Weights of a small sound classifier.
Model: 11M parameters, log mel input, arch jasper, norm batchnorm, activation gelu, depths [2, 4, 4], widths [128, 192, 288].
Training: muon at rate 0.0056, 13200 steps.
Rows from block 6 of a small sound classifier, named by matrix and row number. Rows with one number belong to one channel. Each number is 50 + 15 x the weight over its row's rms, rounded and kept within 0 to 99. All counts start at 0.
After each channel's rows are labels from the 100 clips, of 14848, where the channel reaches its highest value: "top examples" is what is common among them. Only what is clearly more common there than usual is listed. The data: synthesized solo parts of chorales (CocoChorales).
# convs0: first width-11 conv, stride 2 (model.blocks.6.convs.0.weight, 288x192x11, each kernel summed), inputs 0-95
# convs1: second width-11 conv (model.blocks.6.convs.1.weight, 288x288x11, transposed, each kernel summed), outputs 0-143

convs0.127:46 45 63 36 52 65 48 38 64 49 54 51 64 66 39 86 59 34 40 56 38 46 36 70 39 78 54 39 60 54 53 54 38 56 49 27 45 90 49 51 47 29 47 60 44 34 38 46 39 53 52 46 70 42 19 67 45 80 55 93 55 47 40 45 38 92 36 61 50 41 27 40 36 46 59 32 57 35 31 54 29 47 41 91 63 42 53 62 47 51 44 48 43 28 50 22
convs1.127:59 41 26 56 41 48 20 33 55 42 39 48 91 56 48 45 82 56 55 31 45 60 45 51 52 45 59 66 72 49 35 49 54 40 50 49 39 59 52 36 28 42 46 61 67 43 50 52 83 56 49 53 38 87 47 25 53 46 47 57 57 69 33 55 25 78 36 65 40 51 54 44 41 57 61 54 30 67 39 40 61 39 63 37 36 51 45 32 36 41 27 64 66 34 52 49 57 35 26 22 68 28 55 50 90 34 60 34 41 40 41 44 79 54 48 37 51 22 39 32 41 35 38 57 62 50 44 69 55 77 74 17 42 53 55 54 43 54 31 43 52 46 36 32
top examples: oboe; bassoon; note B4

convs0.61:62 52 37 44 27 54 49 62 27 53 47 78 55 64 42 68 29 68 52 57 63 55 62 65 53 55 29 26 24 33 99 39 68 47 57 67 54 41 55 28 35 60 55 33 73 49 36 38 30 56 43 99 30 51 45 61 36 43 81 32 43 52 64 40 28 45 59 49 49 54 70 57 41 55 09 55 44 47 32 47 46 63 31 56 56 26 56 30 49 63 56 12 39 28 40 39
convs1.61:71 40 36 51 59 48 41 44 63 66 38 50 42 54 60 38 63 63 56 64 42 56 56 75 66 49 46 44 43 62 36 17 72 50 60 71 56 37 46 57 57 41 52 52 35 75 57 44 19 28 94 44 45 55 58 43 54 53 49 47 55 44 67 76 59 36 52 44 05 50 57 72 45 31 29 55 51 31 28 50 27 56 69 66 40 51 36 42 67 50 99 35 32 54 41 81 45 45 49 54 43 34 42 33 30 54 66 61 48 48 63 40 39 68 53 29 52 42 57 39 55 38 26 68 75 68 44 57 51 58 34 73 62 51 56 50 38 73 64 56 38 56 36 58
top examples: trombone; note C#4; note D4; cello

convs0.112:54 33 56 46 66 47 48 42 46 32 61 54 62 31 23 41 51 57 47 50 54 51 35 59 44 49 42 34 41 53 47 69 38 20 44 42 39 27 59 57 46 36 62 69 52 39 81 54 41 58 39 68 44 69 46 76 61 54 52 61 41 36 59 44 60 59 63 72 30 45 63 64 81 25 44 70 43 51 26 19 51 47 71 57 23 58 41 30 59 45 72 38 70 56 79 39
convs1.112:64 46 35 25 45 63 61 51 47 98 64 74 29 35 53 99 62 26 61 39 46 55 46 59 67 44 46 45 53 49 25 58 74 72 48 63 41 44 61 40 50 77 72 37 59 56 39 54 52 27 58 48 80 36 49 43 59 47 52 38 34 51 74 38 36 40 67 40 41 32 56 41 35 36 51 49 68 41 69 67 31 24 25 44 36 57 49 40 46 86 56 34 26 60 56 67 41 34 33 84 44 58 83 56 62 49 37 33 22 41 34 24 71 21 36 60 33 61 48 57 61 49 57 35 43 33 84 70 56 50 51 50 26 31 41 36 28 57 55 35 48 56 41 48
top examples: horn; note A4; note G4; note C#5

convs0.170:61 35 18 22 37 54 38 38 54 34 27 29 37 43 54 41 42 55 65 82 68 67 44 73 40 24 54 47 34 36 65 49 76 48 80 51 40 79 31 46 54 69 23 34 42 54 50 46 96 53 55 12 60 33 61 48 40 51 48 58 52 48 69 44 56 38 73 42 41 55 64 46 35 40 31 58 76 46 46 51 43 36 47 46 73 64 29 37 50 52 46 53 46 72 43 56
convs1.170:41 39 26 41 46 39 43 49 28 46 60 35 39 66 49 34 21 59 42 24 35 55 48 86 46 41 66 90 42 34 46 73 36 75 49 38 43 51 90 58 20 24 48 80 51 51 48 42 73 68 56 63 49 29 44 44 49 46 56 33 53 59 34 49 37 46 36 45 51 30 33 41 51 44 57 54 42 42 61 46 63 57 30 40 35 74 48 39 51 52 39 52 38 74 37 62 66 51 36 91 30 64 37 56 17 36 27 40 67 44 48 42 47 55 62 66 58 52 35 47 65 39 35 42 47 36 45 29 39 43 37 65 56 36 38 60 84 83 57 38 52 56 30 51
top examples: trombone; note G4; oboe; note G#4

convs0.213:75 40 31 61 32 44 27 56 65 32 06 87 69 53 41 43 31 64 45 39 58 57 54 58 58 79 57 71 56 51 63 46 45 41 58 61 47 53 26 58 43 21 38 58 45 61 48 67 59 61 47 58 47 71 50 57 36 53 41 61 45 35 30 60 49 39 61 42 16 45 40 51 45 09 10 58 37 53 52 47 53 26 62 47 51 52 43 48 32 49 34 28 36 49 38 78
convs1.213:56 54 48 15 39 21 38 51 57 60 12 54 24 17 65 47 58 49 36 37 53 15 40 60 46 69 46 29 50 67 48 47 86 45 44 67 63 52 60 27 53 47 67 67 50 44 55 92 49 38 55 53 54 36 56 50 40 56 42 36 66 60 33 45 41 73 71 86 62 40 61 22 36 46 47 80 16 49 69 68 61 63 50 40 26 44 95 25 55 61 72 43 25 42 43 83 56 48 52 30 49 43 37 42 47 54 56 39 43 50 65 78 48 39 35 50 40 45 55 28 50 49 51 41 54 61 29 57 45 66 38 33 48 45 28 45 61 49 36 27 52 50 35 32
top examples: violin; note F#5; note E5

convs0.84:43 43 25 41 43 45 62 58 48 50 75 43 47 40 59 52 49 40 46 52 35 66 52 39 19 60 57 49 31 45 26 64 16 41 48 70 57 40 53 68 59 47 26 46 60 63 49 53 45 45 62 67 56 65 18 36 62 46 48 50 76 33 53 58 39 38 81 45 48 78 41 45 42 61 61 44 34 58 38 81 70 72 68 64 47 54 39 47 49 59 41 27 79 41 74 65
convs1.84:74 55 56 47 42 45 44 59 91 75 55 49 36 69 32 79 64 26 56 43 37 31 59 37 64 69 40 08 32 51 61 59 45 42 28 41 36 44 56 36 42 48 66 18 53 29 50 61 59 15 80 49 51 81 45 51 46 38 43 51 40 29 77 63 36 31 56 44 51 34 67 37 38 44 76 41 27 73 59 58 40 55 46 52 41 29 45 67 59 49 64 64 41 39 55 22 41 38 35 40 56 42 47 56 34 66 42 13 28 47 60 51 53 28 55 12 41 26 76 34 42 51 44 51 61 72 30 64 47 41 24 47 22 55 27 46 10 70 33 51 44 34 52 51
top examples: violin; note C5; note A#4; note B4

convs0.232:38 36 16 75 38 57 77 38 21 40 64 69 62 34 58 43 42 73 31 36 31 63 55 50 69 60 50 66 50 63 66 48 53 66 96 85 68 67 99 49 58 51 62 71 43 65 58 50 39 39 43 62 56 36 55 37 51 57 49 70 90 35 26 47 58 45 36 26 33 76 26 56 71 37 57 42 69 52 53 43 58 49 62 52 45 41 52 64 56 53 44 73 42 60 38 62
convs1.232:35 39 67 30 52 46 46 45 46 50 38 34 52 35 50 38 57 30 45 50 40 55 30 46 60 38 38 31 23 19 37 44 41 60 48 44 41 44 35 28 47 39 55 45 65 42 42 35 58 37 50 72 50 36 34 54 48 49 30 61 66 55 54 34 15 59 58 75 43 57 58 42 57 33 52 59 48 31 39 48 43 44 64 62 68 19 72 74 32 40 73 54 37 45 19 55 38 51 47 40 27 43 46 64 48 26 47 59 70 38 78 44 48 53 53 51 28 56 27 46 58 47 63 49 73 50 38 60 53 51 50 40 24 35 31 31 37 63 18 36 40 60 41 55
top examples: violin; note C#5; note B4; note C5

convs0.54:62 82 19 19 39 41 47 70 61 60 30 48 54 61 55 46 78 65 45 54 48 55 47 75 44 63 64 54 51 65 71 62 46 40 47 38 49 80 55 47 54 48 41 51 29 57 56 25 52 54 59 40 44 53 49 52 48 28 30 43 28 32 69 61 50 58 38 31 51 38 64 85 50 60 42 60 80 47 68 50 63 50 19 63 66 54 49 60 34 32 65 45 57 63 68 49
convs1.54:50 66 51 53 38 71 53 77 57 44 76 58 43 33 50 81 53 38 60 57 35 41 47 53 54 41 63 78 35 37 42 17 46 48 52 64 40 55 56 55 40 49 60 60 30 56 50 43 82 99 35 41 44 49 36 75 59 49 60 60 52 79 67 49 34 36 57 73 54 38 53 34 37 48 50 35 50 22 51 35 33 37 42 52 43 74 47 48 66 71 41 42 43 47 62 57 31 40 27 39 61 17 80 37 59 57 58 43 82 62 27 24 52 49 39 46 50 64 53 43 56 47 43 57 86 49 52 80 40 28 38 80 20 29 45 39 49 35 60 66 33 48 34 61
top examples: trombone; note D#4; note F4; note E4

convs0.273:82 69 51 50 53 87 57 54 40 53 57 41 78 84 49 72 54 42 41 45 65 53 43 61 34 45 68 44 37 45 87 49 31 93 58 87 57 46 70 53 46 58 48 39 41 46 49 83 55 51 41 51 71 52 58 62 57 58 45 56 42 63 36 65 56 51 58 67 56 60 32 37 32 67 88 57 50 27 67 68 47 36 38 60 37 99 58 50 41 51 49 45 55 61 59 51
convs1.273:43 51 44 32 52 17 39 29 40 67 40 31 43 42 49 54 48 33 52 65 35 56 28 56 56 73 56 23 23 29 48 48 36 25 55 10 24 42 46 68 27 41 43 14 33 49 66 64 31 24 38 52 47 43 43 74 52 48 51 41 60 46 58 47 49 35 61 57 46 42 47 58 60 30 51 46 49 59 47 77 51 51 49 77 64 42 59 84 23 48 57 43 50 51 45 59 64 12 38 48 45 55 30 48 50 46 48 51 64 24 52 52 45 48 76 49 55 46 75 41 26 46 57 45 61 65 65 49 19 55 42 27 53 49 35 44 35 74 57 54 28 23 61 29
top examples: violin; note C5; note C#5; note A#4

convs0.187:73 42 30 42 66 26 58 29 45 58 37 64 21 27 42 61 54 43 30 50 56 59 40 65 57 41 58 63 85 63 60 41 25 41 50 47 51 51 56 36 43 60 36 55 34 65 49 53 48 67 57 40 61 87 43 64 65 58 73 58 73 61 74 50 37 50 51 37 51 37 50 76 67 55 35 49 60 63 59 39 36 39 73 60 69 58 50 49 55 57 45 69 58 63 39 67
convs1.187:65 60 53 42 47 56 46 55 52 42 29 57 52 25 42 78 52 40 21 43 47 66 28 22 34 26 79 21 31 54 39 61 66 76 46 59 44 43 49 52 63 64 43 52 37 49 41 71 53 55 39 60 49 41 46 55 68 51 39 68 67 46 44 35 53 65 49 67 45 39 44 45 49 56 44 59 67 53 71 59 46 52 78 24 49 58 64 27 56 42 31 15 42 60 80 81 59 35 24 50 05 67 35 55 23 31 22 48 64 60 55 41 44 51 37 44 51 77 47 70 58 41 50 41 39 43 54 29 56 57 37 41 29 37 41 57 47 45 80 20 63 50 38 47
top examples: horn; note C#5; note A4; note C5

convs0.160:58 34 44 50 39 33 54 45 47 66 27 28 45 51 57 29 49 46 69 63 68 81 33 70 54 27 36 49 35 25 99 52 49 45 98 36 52 45 45 33 50 54 55 30 47 51 53 55 34 59 52 71 49 33 45 55 36 67 51 40 53 56 62 41 54 51 63 82 32 41 57 40 54 44 37 45 77 34 29 30 49 36 48 33 50 48 69 63 51 54 58 73 45 56 59 27
convs1.160:29 45 57 23 67 27 51 49 20 48 36 52 49 97 47 16 42 33 48 51 19 44 29 51 45 45 47 99 33 98 34 54 46 63 35 26 68 49 43 33 31 49 57 59 35 57 50 35 25 66 56 74 36 38 50 28 67 33 50 63 39 41 66 40 34 68 26 58 45 50 69 38 46 51 49 52 49 35 54 58 50 56 40 43 34 37 46 33 43 66 78 42 45 62 44 50 40 40 70 64 40 25 35 30 38 52 35 80 46 44 54 40 36 55 50 80 60 41 27 46 10 35 25 35 64 54 47 73 34 50 53 69 56 36 27 21 75 75 78 43 47 52 31 62
top examples: trombone; note D#4; note D4; note F4

convs0.248:25 82 29 27 32 53 48 70 60 55 21 56 53 58 48 59 61 51 81 64 65 39 53 76 79 34 71 43 58 46 51 47 46 63 59 41 41 48 51 20 64 57 29 52 62 33 31 53 46 76 51 48 41 41 46 50 42 26 49 56 29 59 50 49 38 46 55 39 55 50 45 94 44 26 43 59 53 43 48 42 54 33 43 36 17 45 58 65 62 45 35 43 48 65 49 49
convs1.248:42 43 50 37 69 47 63 43 53 47 49 41 25 30 50 25 19 45 78 39 38 49 47 45 65 53 46 70 48 45 45 21 27 51 52 62 84 40 50 56 69 10 48 65 36 30 57 54 38 43 44 65 57 45 38 65 54 71 39 29 51 26 83 51 30 53 34 68 37 35 36 54 63 45 33 26 09 45 58 57 58 36 54 54 47 64 39 48 71 33 51 41 34 49 46 38 55 61 51 84 62 38 40 46 64 37 36 48 64 39 40 49 47 45 37 35 45 40 39 28 42 41 65 38 42 99 40 40 46 33 38 44 34 61 55 48 87 66 52 58 37 42 54 48
top examples: trumpet; note G5; note F5; note D#5

convs0.253:63 72 42 55 71 48 47 49 57 47 37 66 26 55 74 51 39 54 34 47 34 45 60 43 51 59 27 43 56 60 34 41 45 41 60 62 31 36 53 31 64 29 49 46 47 33 52 62 24 44 60 14 58 41 17 63 85 53 64 42 28 74 28 63 20 56 40 31 55 39 48 36 30 85 40 42 52 52 40 53 49 54 35 27 40 46 44 32 48 67 39 51 20 26 62 46
convs1.253:54 58 49 40 69 31 47 83 76 45 44 52 51 58 56 52 69 46 28 88 41 51 59 41 73 31 53 22 32 42 57 46 66 17 52 64 30 41 30 59 44 60 38 32 45 65 39 53 47 36 59 51 50 48 59 29 18 71 41 42 43 40 58 42 52 63 56 36 61 27 77 61 56 40 52 47 20 32 70 53 40 53 23 39 53 72 50 43 54 41 76 57 81 52 55 49 62 13 57 48 58 54 49 57 23 44 60 40 70 62 74 61 45 16 56 26 49 48 58 55 16 59 48 59 34 50 34 39 47 57 17 54 43 43 74 26 52 61 46 38 74 66 55 38
top examples: viola; violin; note C#4

convs0.34:32 51 49 57 39 43 52 38 45 42 33 30 31 55 56 41 22 50 12 44 29 38 61 30 59 41 37 62 55 11 39 37 57 48 41 41 37 50 21 36 68 35 46 31 38 23 54 28 84 45 37 37 77 39 49 69 52 45 23 32 51 32 41 44 51 39 38 59 43 35 62 64 59 41 53 75 55 61 41 48 58 51 45 23 71 55 35 41 37 48 24 95 46 49 53 44
convs1.34:18 32 49 37 31 52 50 46 48 51 45 36 52 67 38 44 30 50 28 41 51 50 50 49 55 28 36 98 36 55 75 40 55 71 45 51 39 32 66 47 52 46 27 42 52 46 37 71 38 30 41 31 27 29 67 51 56 65 61 49 61 50 52 52 28 54 42 45 46 49 52 28 48 47 53 40 22 52 45 42 45 48 51 26 46 48 53 50 37 33 54 47 47 52 44 42 41 43 75 29 55 36 48 52 48 51 17 88 78 53 65 58 44 82 47 17 45 64 36 46 52 37 40 40 28 59 52 38 68 46 41 39 53 51 49 57 39 35 49 49 33 59 36 28
top examples: oboe; note G4; note C5

convs0.18:41 44 46 43 70 58 63 67 60 52 43 65 25 32 62 56 55 53 27 41 47 34 42 53 20 42 43 48 48 61 49 52 57 55 25 44 51 34 28 49 31 65 33 42 32 58 41 58 41 34 38 39 55 60 59 35 30 59 50 54 16 35 34 31 60 63 62 77 28 43 61 52 46 59 60 41 60 73 59 60 46 65 58 33 60 52 78 60 75 49 32 58 71 62 44 58
convs1.18:53 64 47 40 57 49 66 53 57 53 32 37 34 13 57 75 32 53 67 65 47 49 23 52 40 34 56 82 62 36 69 39 52 27 41 69 61 53 64 65 90 71 58 59 72 29 41 69 33 48 60 56 61 59 61 60 53 30 40 36 56 44 32 40 05 66 43 54 50 42 48 67 49 53 75 66 46 61 47 40 65 57 52 50 45 55 44 75 63 62 52 72 52 56 64 38 53 56 26 41 25 28 70 51 29 49 48 37 57 67 57 57 56 42 58 44 33 64 35 49 71 38 43 41 69 42 46 24 48 34 62 64 42 27 47 65 31 20 59 51 34 56 44 54
top examples: violin; note F#5; note C#5

convs0.168:24 49 42 53 01 42 50 74 49 54 49 55 49 42 48 69 55 50 73 42 19 33 44 40 45 51 50 31 36 51 53 43 41 63 60 50 44 57 47 39 51 33 58 58 43 45 26 53 32 52 45 52 39 56 39 62 45 48 53 21 52 28 51 46 48 42 65 39 49 34 56 64 46 43 51 44 76 58 45 65 70 16 41 59 37 41 51 45 53 15 49 20 26 51 40 52
convs1.168:47 75 23 67 63 66 55 53 66 49 42 49 73 59 23 27 45 51 64 42 49 57 61 53 60 46 53 48 52 65 39 53 62 53 48 52 46 53 39 28 45 30 39 57 23 50 62 57 47 63 56 83 37 60 84 67 39 45 46 36 43 71 77 74 47 36 51 46 23 56 37 99 41 44 59 54 53 65 41 39 50 45 41 39 75 19 61 43 26 37 50 52 31 49 50 63 55 64 44 51 20 10 36 53 43 33 70 41 56 55 38 63 42 62 18 55 36 28 45 26 46 44 41 67 66 86 31 14 57 42 33 62 49 57 32 61 38 41 56 46 30 59 45 56
top examples: trombone; note D#4; note F4; note C#4

convs0.249:38 45 38 86 69 19 52 55 63 33 34 62 91 63 56 47 43 50 36 49 53 53 56 60 53 47 57 55 54 42 38 47 65 39 41 44 63 53 37 43 16 76 68 50 44 39 41 63 76 32 48 59 70 99 31 50 51 35 73 68 38 39 57 62 55 41 80 59 44 44 36 57 52 47 25 70 15 60 44 36 58 39 60 42 57 48 65 57 42 50 55 51 43 42 56 37
convs1.249:49 46 62 37 35 68 73 22 58 63 38 49 28 32 57 80 81 40 15 45 43 47 46 28 61 50 76 01 44 37 48 55 65 40 54 63 70 29 41 43 60 59 28 52 60 39 44 65 31 36 23 26 26 47 60 33 41 58 38 52 37 54 32 55 45 71 59 76 60 49 54 50 31 53 54 77 11 45 42 67 36 63 73 42 19 52 46 36 57 43 38 36 14 38 43 46 51 21 46 11 32 28 58 38 86 51 59 50 41 48 70 61 41 32 43 27 49 30 46 49 42 48 49 52 49 62 27 55 66 51 56 42 19 45 20 40 25 57 41 18 41 62 73 35
top examples: trumpet; note D5; note D#5; note F5

convs0.23:47 48 45 47 30 29 70 81 61 63 38 63 42 63 44 56 81 36 61 52 43 54 56 34 56 65 44 33 53 40 41 82 49 63 63 92 43 75 38 34 65 78 93 23 56 48 54 52 43 34 63 55 57 78 59 64 55 54 61 56 39 69 55 60 52 45 48 53 78 55 44 47 57 51 57 35 30 52 40 44 41 25 34 49 39 53 59 55 49 58 59 34 53 43 44 63
convs1.23:56 80 46 46 82 47 54 40 21 61 74 87 62 50 73 38 37 37 56 32 31 53 43 32 61 46 38 33 40 45 46 40 28 19 51 34 35 31 57 43 50 39 32 41 28 62 44 50 31 19 43 63 31 43 83 67 41 33 63 60 46 63 45 45 60 48 45 71 54 37 47 45 46 43 47 73 32 56 34 52 49 52 40 53 48 47 48 41 39 43 41 28 42 83 45 52 50 35 52 37 39 62 23 39 65 40 57 35 63 40 58 50 35 88 33 30 39 31 53 44 24 39 53 38 65 55 48 51 58 58 44 92 63 37 25 51 44 48 64 29 51 33 59 45
top examples: trombone; note D4; note D#4; note F4

convs0.45:50 21 36 32 62 81 88 54 55 55 64 83 48 79 66 47 37 51 31 58 58 51 61 38 64 49 83 40 42 47 38 49 41 50 61 59 40 61 45 50 53 52 70 45 59 74 26 39 50 53 51 48 46 42 40 55 33 54 67 08 25 54 41 22 56 48 55 39 63 44 67 53 65 42 46 58 66 41 33 71 36 56 48 53 52 43 68 49 20 31 43 52 30 57 83 47
convs1.45:47 55 49 68 41 74 41 48 59 60 43 69 56 34 49 44 71 83 50 59 39 58 50 26 60 58 49 39 62 60 16 33 67 12 33 52 49 57 77 36 32 44 61 27 30 33 53 34 50 40 45 13 80 23 34 45 38 52 34 49 47 54 29 48 52 47 58 47 33 23 49 50 42 55 54 41 44 15 17 60 41 46 36 52 32 66 54 49 59 61 33 54 56 56 69 15 33 40 49 65 25 24 63 46 11 35 44 52 51 61 43 25 28 55 18 59 70 62 33 34 32 41 20 77 52 47 48 48 24 51 59 41 55 68 50 55 63 26 48 72 32 33 37 60
top examples: trumpet; note G#5; note G5; note F#5

convs0.134:49 52 72 37 20 58 30 43 28 72 61 77 74 55 40 47 51 50 38 62 64 57 52 41 42 34 61 42 30 45 55 58 55 68 63 78 57 49 49 34 40 58 37 74 56 50 19 61 39 52 55 52 42 49 47 37 31 61 56 53 62 47 81 57 44 55 59 55 55 56 48 75 46 40 79 38 53 53 63 47 59 27 34 21 45 32 59 61 37 27 49 44 65 56 23 28
convs1.134:62 68 36 46 63 38 37 31 30 48 59 49 59 48 42 39 21 33 26 57 45 51 41 32 33 62 37 80 32 54 52 32 56 50 70 63 41 42 43 52 39 50 27 38 31 45 52 52 28 39 54 68 33 36 78 64 75 28 52 60 57 45 81 39 29 33 35 62 30 17 57 37 43 38 73 51 53 40 39 33 55 41 63 51 67 59 42 61 55 66 51 55 32 78 45 52 55 33 47 91 40 47 41 61 42 49 38 58 46 40 40 44 49 40 34 59 60 54 42 48 39 57 62 41 63 52 60 66 61 48 45 50 39 48 45 47 47 57 98 36 60 35 53 41
top examples: trombone; note C#4; note D#4

convs0.223:19 18 32 47 84 53 57 62 14 53 32 31 61 48 56 58 40 31 53 33 65 45 52 67 78 61 39 57 28 50 61 46 71 34 43 41 39 47 55 50 55 61 40 54 36 59 56 62 52 58 71 55 43 46 48 46 33 62 58 53 08 35 69 52 57 74 50 59 55 57 81 60 49 52 48 26 43 54 49 56 68 37 24 40 66 52 48 55 43 23 32 39 55 39 37 53
convs1.223:50 57 84 72 72 55 34 65 39 56 41 44 42 16 71 17 66 63 87 47 44 44 66 36 58 41 68 52 71 64 34 51 14 31 66 63 50 84 50 45 36 47 65 57 67 65 35 52 40 46 46 31 50 42 34 68 35 88 61 34 28 60 73 86 60 74 44 50 53 56 44 55 56 65 27 35 58 52 67 58 48 81 39 60 26 40 31 46 54 36 38 35 46 61 27 30 54 59 54 43 56 50 50 46 60 20 47 58 57 64 36 30 55 54 59 32 47 22 35 55 41 54 47 51 90 34 71 27 45 87 76 59 45 40 65 36 44 52 30 54 39 70 37 57
top examples: viola; note D#4; note D4; note C#4

convs0.220:50 58 51 35 18 72 39 70 35 30 40 64 62 36 52 50 57 49 44 58 60 40 85 46 41 59 50 66 87 50 99 81 26 56 36 50 25 30 53 41 43 51 43 60 58 36 24 65 18 50 39 42 41 37 60 55 35 42 54 42 74 44 43 54 51 44 59 61 42 63 45 44 39 48 43 65 08 38 44 36 60 60 43 62 57 33 75 52 40 34 30 28 39 41 51 34
convs1.220:50 51 27 79 23 61 45 33 51 55 35 29 57 53 41 42 42 99 44 47 34 49 27 48 46 52 35 64 28 24 53 21 52 46 57 68 29 53 23 49 38 73 53 12 77 49 71 33 41 38 55 51 47 36 53 58 69 12 51 61 64 34 47 68 74 29 66 47 29 50 55 56 62 54 49 34 56 45 45 56 47 39 29 72 83 55 54 67 41 65 74 44 53 59 51 61 34 81 64 41 40 74 22 43 51 55 64 59 42 63 49 69 48 60 28 47 61 45 69 75 41 48 51 48 55 19 40 57 63 62 53 62 31 65 40 43 44 59 42 73 71 52 61 44
top examples: oboe; double bass

convs0.176:36 50 45 66 50 44 57 70 44 60 45 52 89 43 55 54 77 57 20 41 52 47 72 54 23 58 57 52 35 59 56 58 26 72 47 45 31 44 53 47 68 99 39 43 33 58 25 61 55 42 48 44 54 61 58 56 30 43 50 38 44 38 39 49 41 50 51 43 57 57 34 44 63 45 50 76 48 48 42 44 41 44 31 41 43 39 29 50 56 52 83 47 29 65 44 33
convs1.176:27 50 45 42 46 69 45 20 47 55 61 57 92 50 75 50 56 29 56 40 55 51 48 51 55 54 44 50 42 34 48 37 43 52 40 34 46 58 46 51 49 68 53 57 79 45 46 37 38 40 32 49 42 39 50 35 54 26 47 38 60 55 39 44 55 48 62 52 34 27 47 62 50 42 58 31 48 49 44 46 55 72 50 91 53 61 45 49 81 55 37 37 99 28 41 29 44 66 58 47 56 58 52 51 90 42 99 40 64 42 32 37 35 39 63 31 37 44 52 54 63 70 50 58 48 32 60 43 36 39 52 50 49 34 45 47 45 91 68 52 52 60 64 67
top examples: violin; note A#4; note A4; note B4

convs0.118:57 63 31 97 47 91 61 33 69 55 39 54 72 47 73 42 64 66 36 47 59 53 53 31 40 51 63 75 41 52 58 49 58 31 83 99 63 66 45 56 33 39 60 47 28 37 45 48 45 84 65 50 44 62 36 60 37 49 16 70 58 35 76 52 59 36 48 60 50 45 45 55 58 51 85 72 54 35 67 37 83 55 43 66 39 82 49 53 56 58 43 27 56 55 50 35
convs1.118:23 49 72 48 56 56 60 34 29 63 46 47 65 30 55 64 46 37 58 46 64 40 51 71 51 67 56 81 33 33 60 65 24 34 40 29 70 38 45 62 20 39 56 25 38 53 46 56 55 47 21 65 55 52 38 99 50 60 56 73 56 61 99 47 40 48 60 59 46 31 45 52 54 53 28 40 33 60 55 71 39 70 41 71 52 45 56 57 55 38 46 60 52 48 27 54 41 30 52 52 15 80 43 62 64 42 75 57 67 43 59 46 50 30 59 51 38 79 44 44 46 54 79 45 60 76 36 47 47 75 78 38 52 27 53 52 34 60 50 27 69 35 50 70
top examples: violin; note C#5; note C5; note B4

convs0.106:99 73 53 65 36 40 53 32 65 36 75 40 38 41 56 35 83 37 38 54 44 61 59 40 41 45 51 33 53 37 64 66 52 43 15 45 50 47 52 30 49 68 74 23 42 41 52 30 34 57 60 46 62 62 54 49 96 42 40 53 63 54 14 47 53 55 64 54 27 43 30 29 86 45 40 51 32 65 34 45 58 39 49 38 38 54 57 42 69 35 67 35 77 39 52 43
convs1.106:51 42 42 68 31 48 39 43 68 61 67 55 44 19 54 74 66 51 38 53 61 63 60 44 56 82 40 20 65 24 64 35 39 43 44 33 56 37 64 69 51 40 35 82 66 46 44 43 45 55 50 49 32 89 43 61 51 37 40 49 41 33 56 31 77 40 44 44 69 36 58 32 75 42 40 39 62 83 43 42 23 51 58 36 26 37 24 59 51 63 46 35 59 28 78 37 35 62 54 33 39 78 48 72 81 68 51 42 39 40 39 51 56 59 58 25 76 43 82 30 31 46 63 45 49 34 65 47 81 31 49 43 59 72 40 67 48 62 46 28 32 37 71 77
top examples: trumpet; note D5; note F5

convs0.230:38 63 50 43 38 29 53 32 16 68 43 52 51 74 37 42 51 36 52 61 76 64 47 44 32 72 61 72 68 59 49 54 31 58 54 49 33 45 40 28 73 65 68 44 57 38 45 24 40 29 61 44 31 72 54 51 46 27 59 50 24 40 58 54 62 59 56 58 56 43 53 56 43 54 71 62 73 46 29 63 35 42 65 72 70 44 52 59 64 59 44 60 65 39 50 56
convs1.230:37 29 60 45 62 57 60 76 38 44 37 45 38 44 78 40 35 51 32 40 67 59 66 47 45 26 45 54 48 20 68 34 43 06 72 29 79 52 71 64 38 34 65 47 27 41 39 37 51 81 52 41 56 47 41 83 70 63 53 53 57 40 39 26 57 17 46 49 32 57 66 67 48 61 61 65 52 62 41 52 53 57 63 58 39 70 35 53 77 53 67 43 21 25 60 39 43 46 48 35 50 11 70 52 31 47 31 58 55 52 70 47 58 40 76 36 61 57 51 44 33 36 42 50 56 59 41 45 59 55 30 64 33 34 94 26 50 35 61 29 16 40 74 61
top examples: trumpet; note G#5; note F#5

convs0.274:79 55 52 27 63 80 39 36 50 18 36 47 49 49 40 44 35 56 58 50 50 41 49 53 63 77 59 46 39 35 66 35 65 43 00 37 31 50 40 39 56 35 45 35 46 73 44 81 64 29 70 39 52 17 66 47 57 77 36 66 59 66 52 54 25 53 63 55 66 54 99 52 52 26 57 50 45 45 50 27 66 50 45 45 53 40 41 36 36 50 32 42 49 41 57 25
convs1.274:44 39 49 64 63 33 45 63 41 55 36 38 58 15 62 48 74 86 56 49 71 57 76 54 34 45 42 56 34 66 48 45 52 39 68 83 51 60 65 57 25 58 51 58 34 63 44 68 44 47 62 45 42 44 42 36 47 65 69 48 52 36 59 89 66 55 64 51 61 53 34 81 46 44 47 48 39 35 72 51 56 55 46 24 64 57 51 29 47 27 36 46 53 43 58 51 45 42 29 34 42 41 60 50 35 48 54 32 57 58 39 54 42 54 20 48 85 37 54 67 36 30 67 37 49 45 56 36 51 74 78 50 65 63 44 46 44 49 42 15 53 76 23 39
top examples: viola; note D4; note D#4; note E4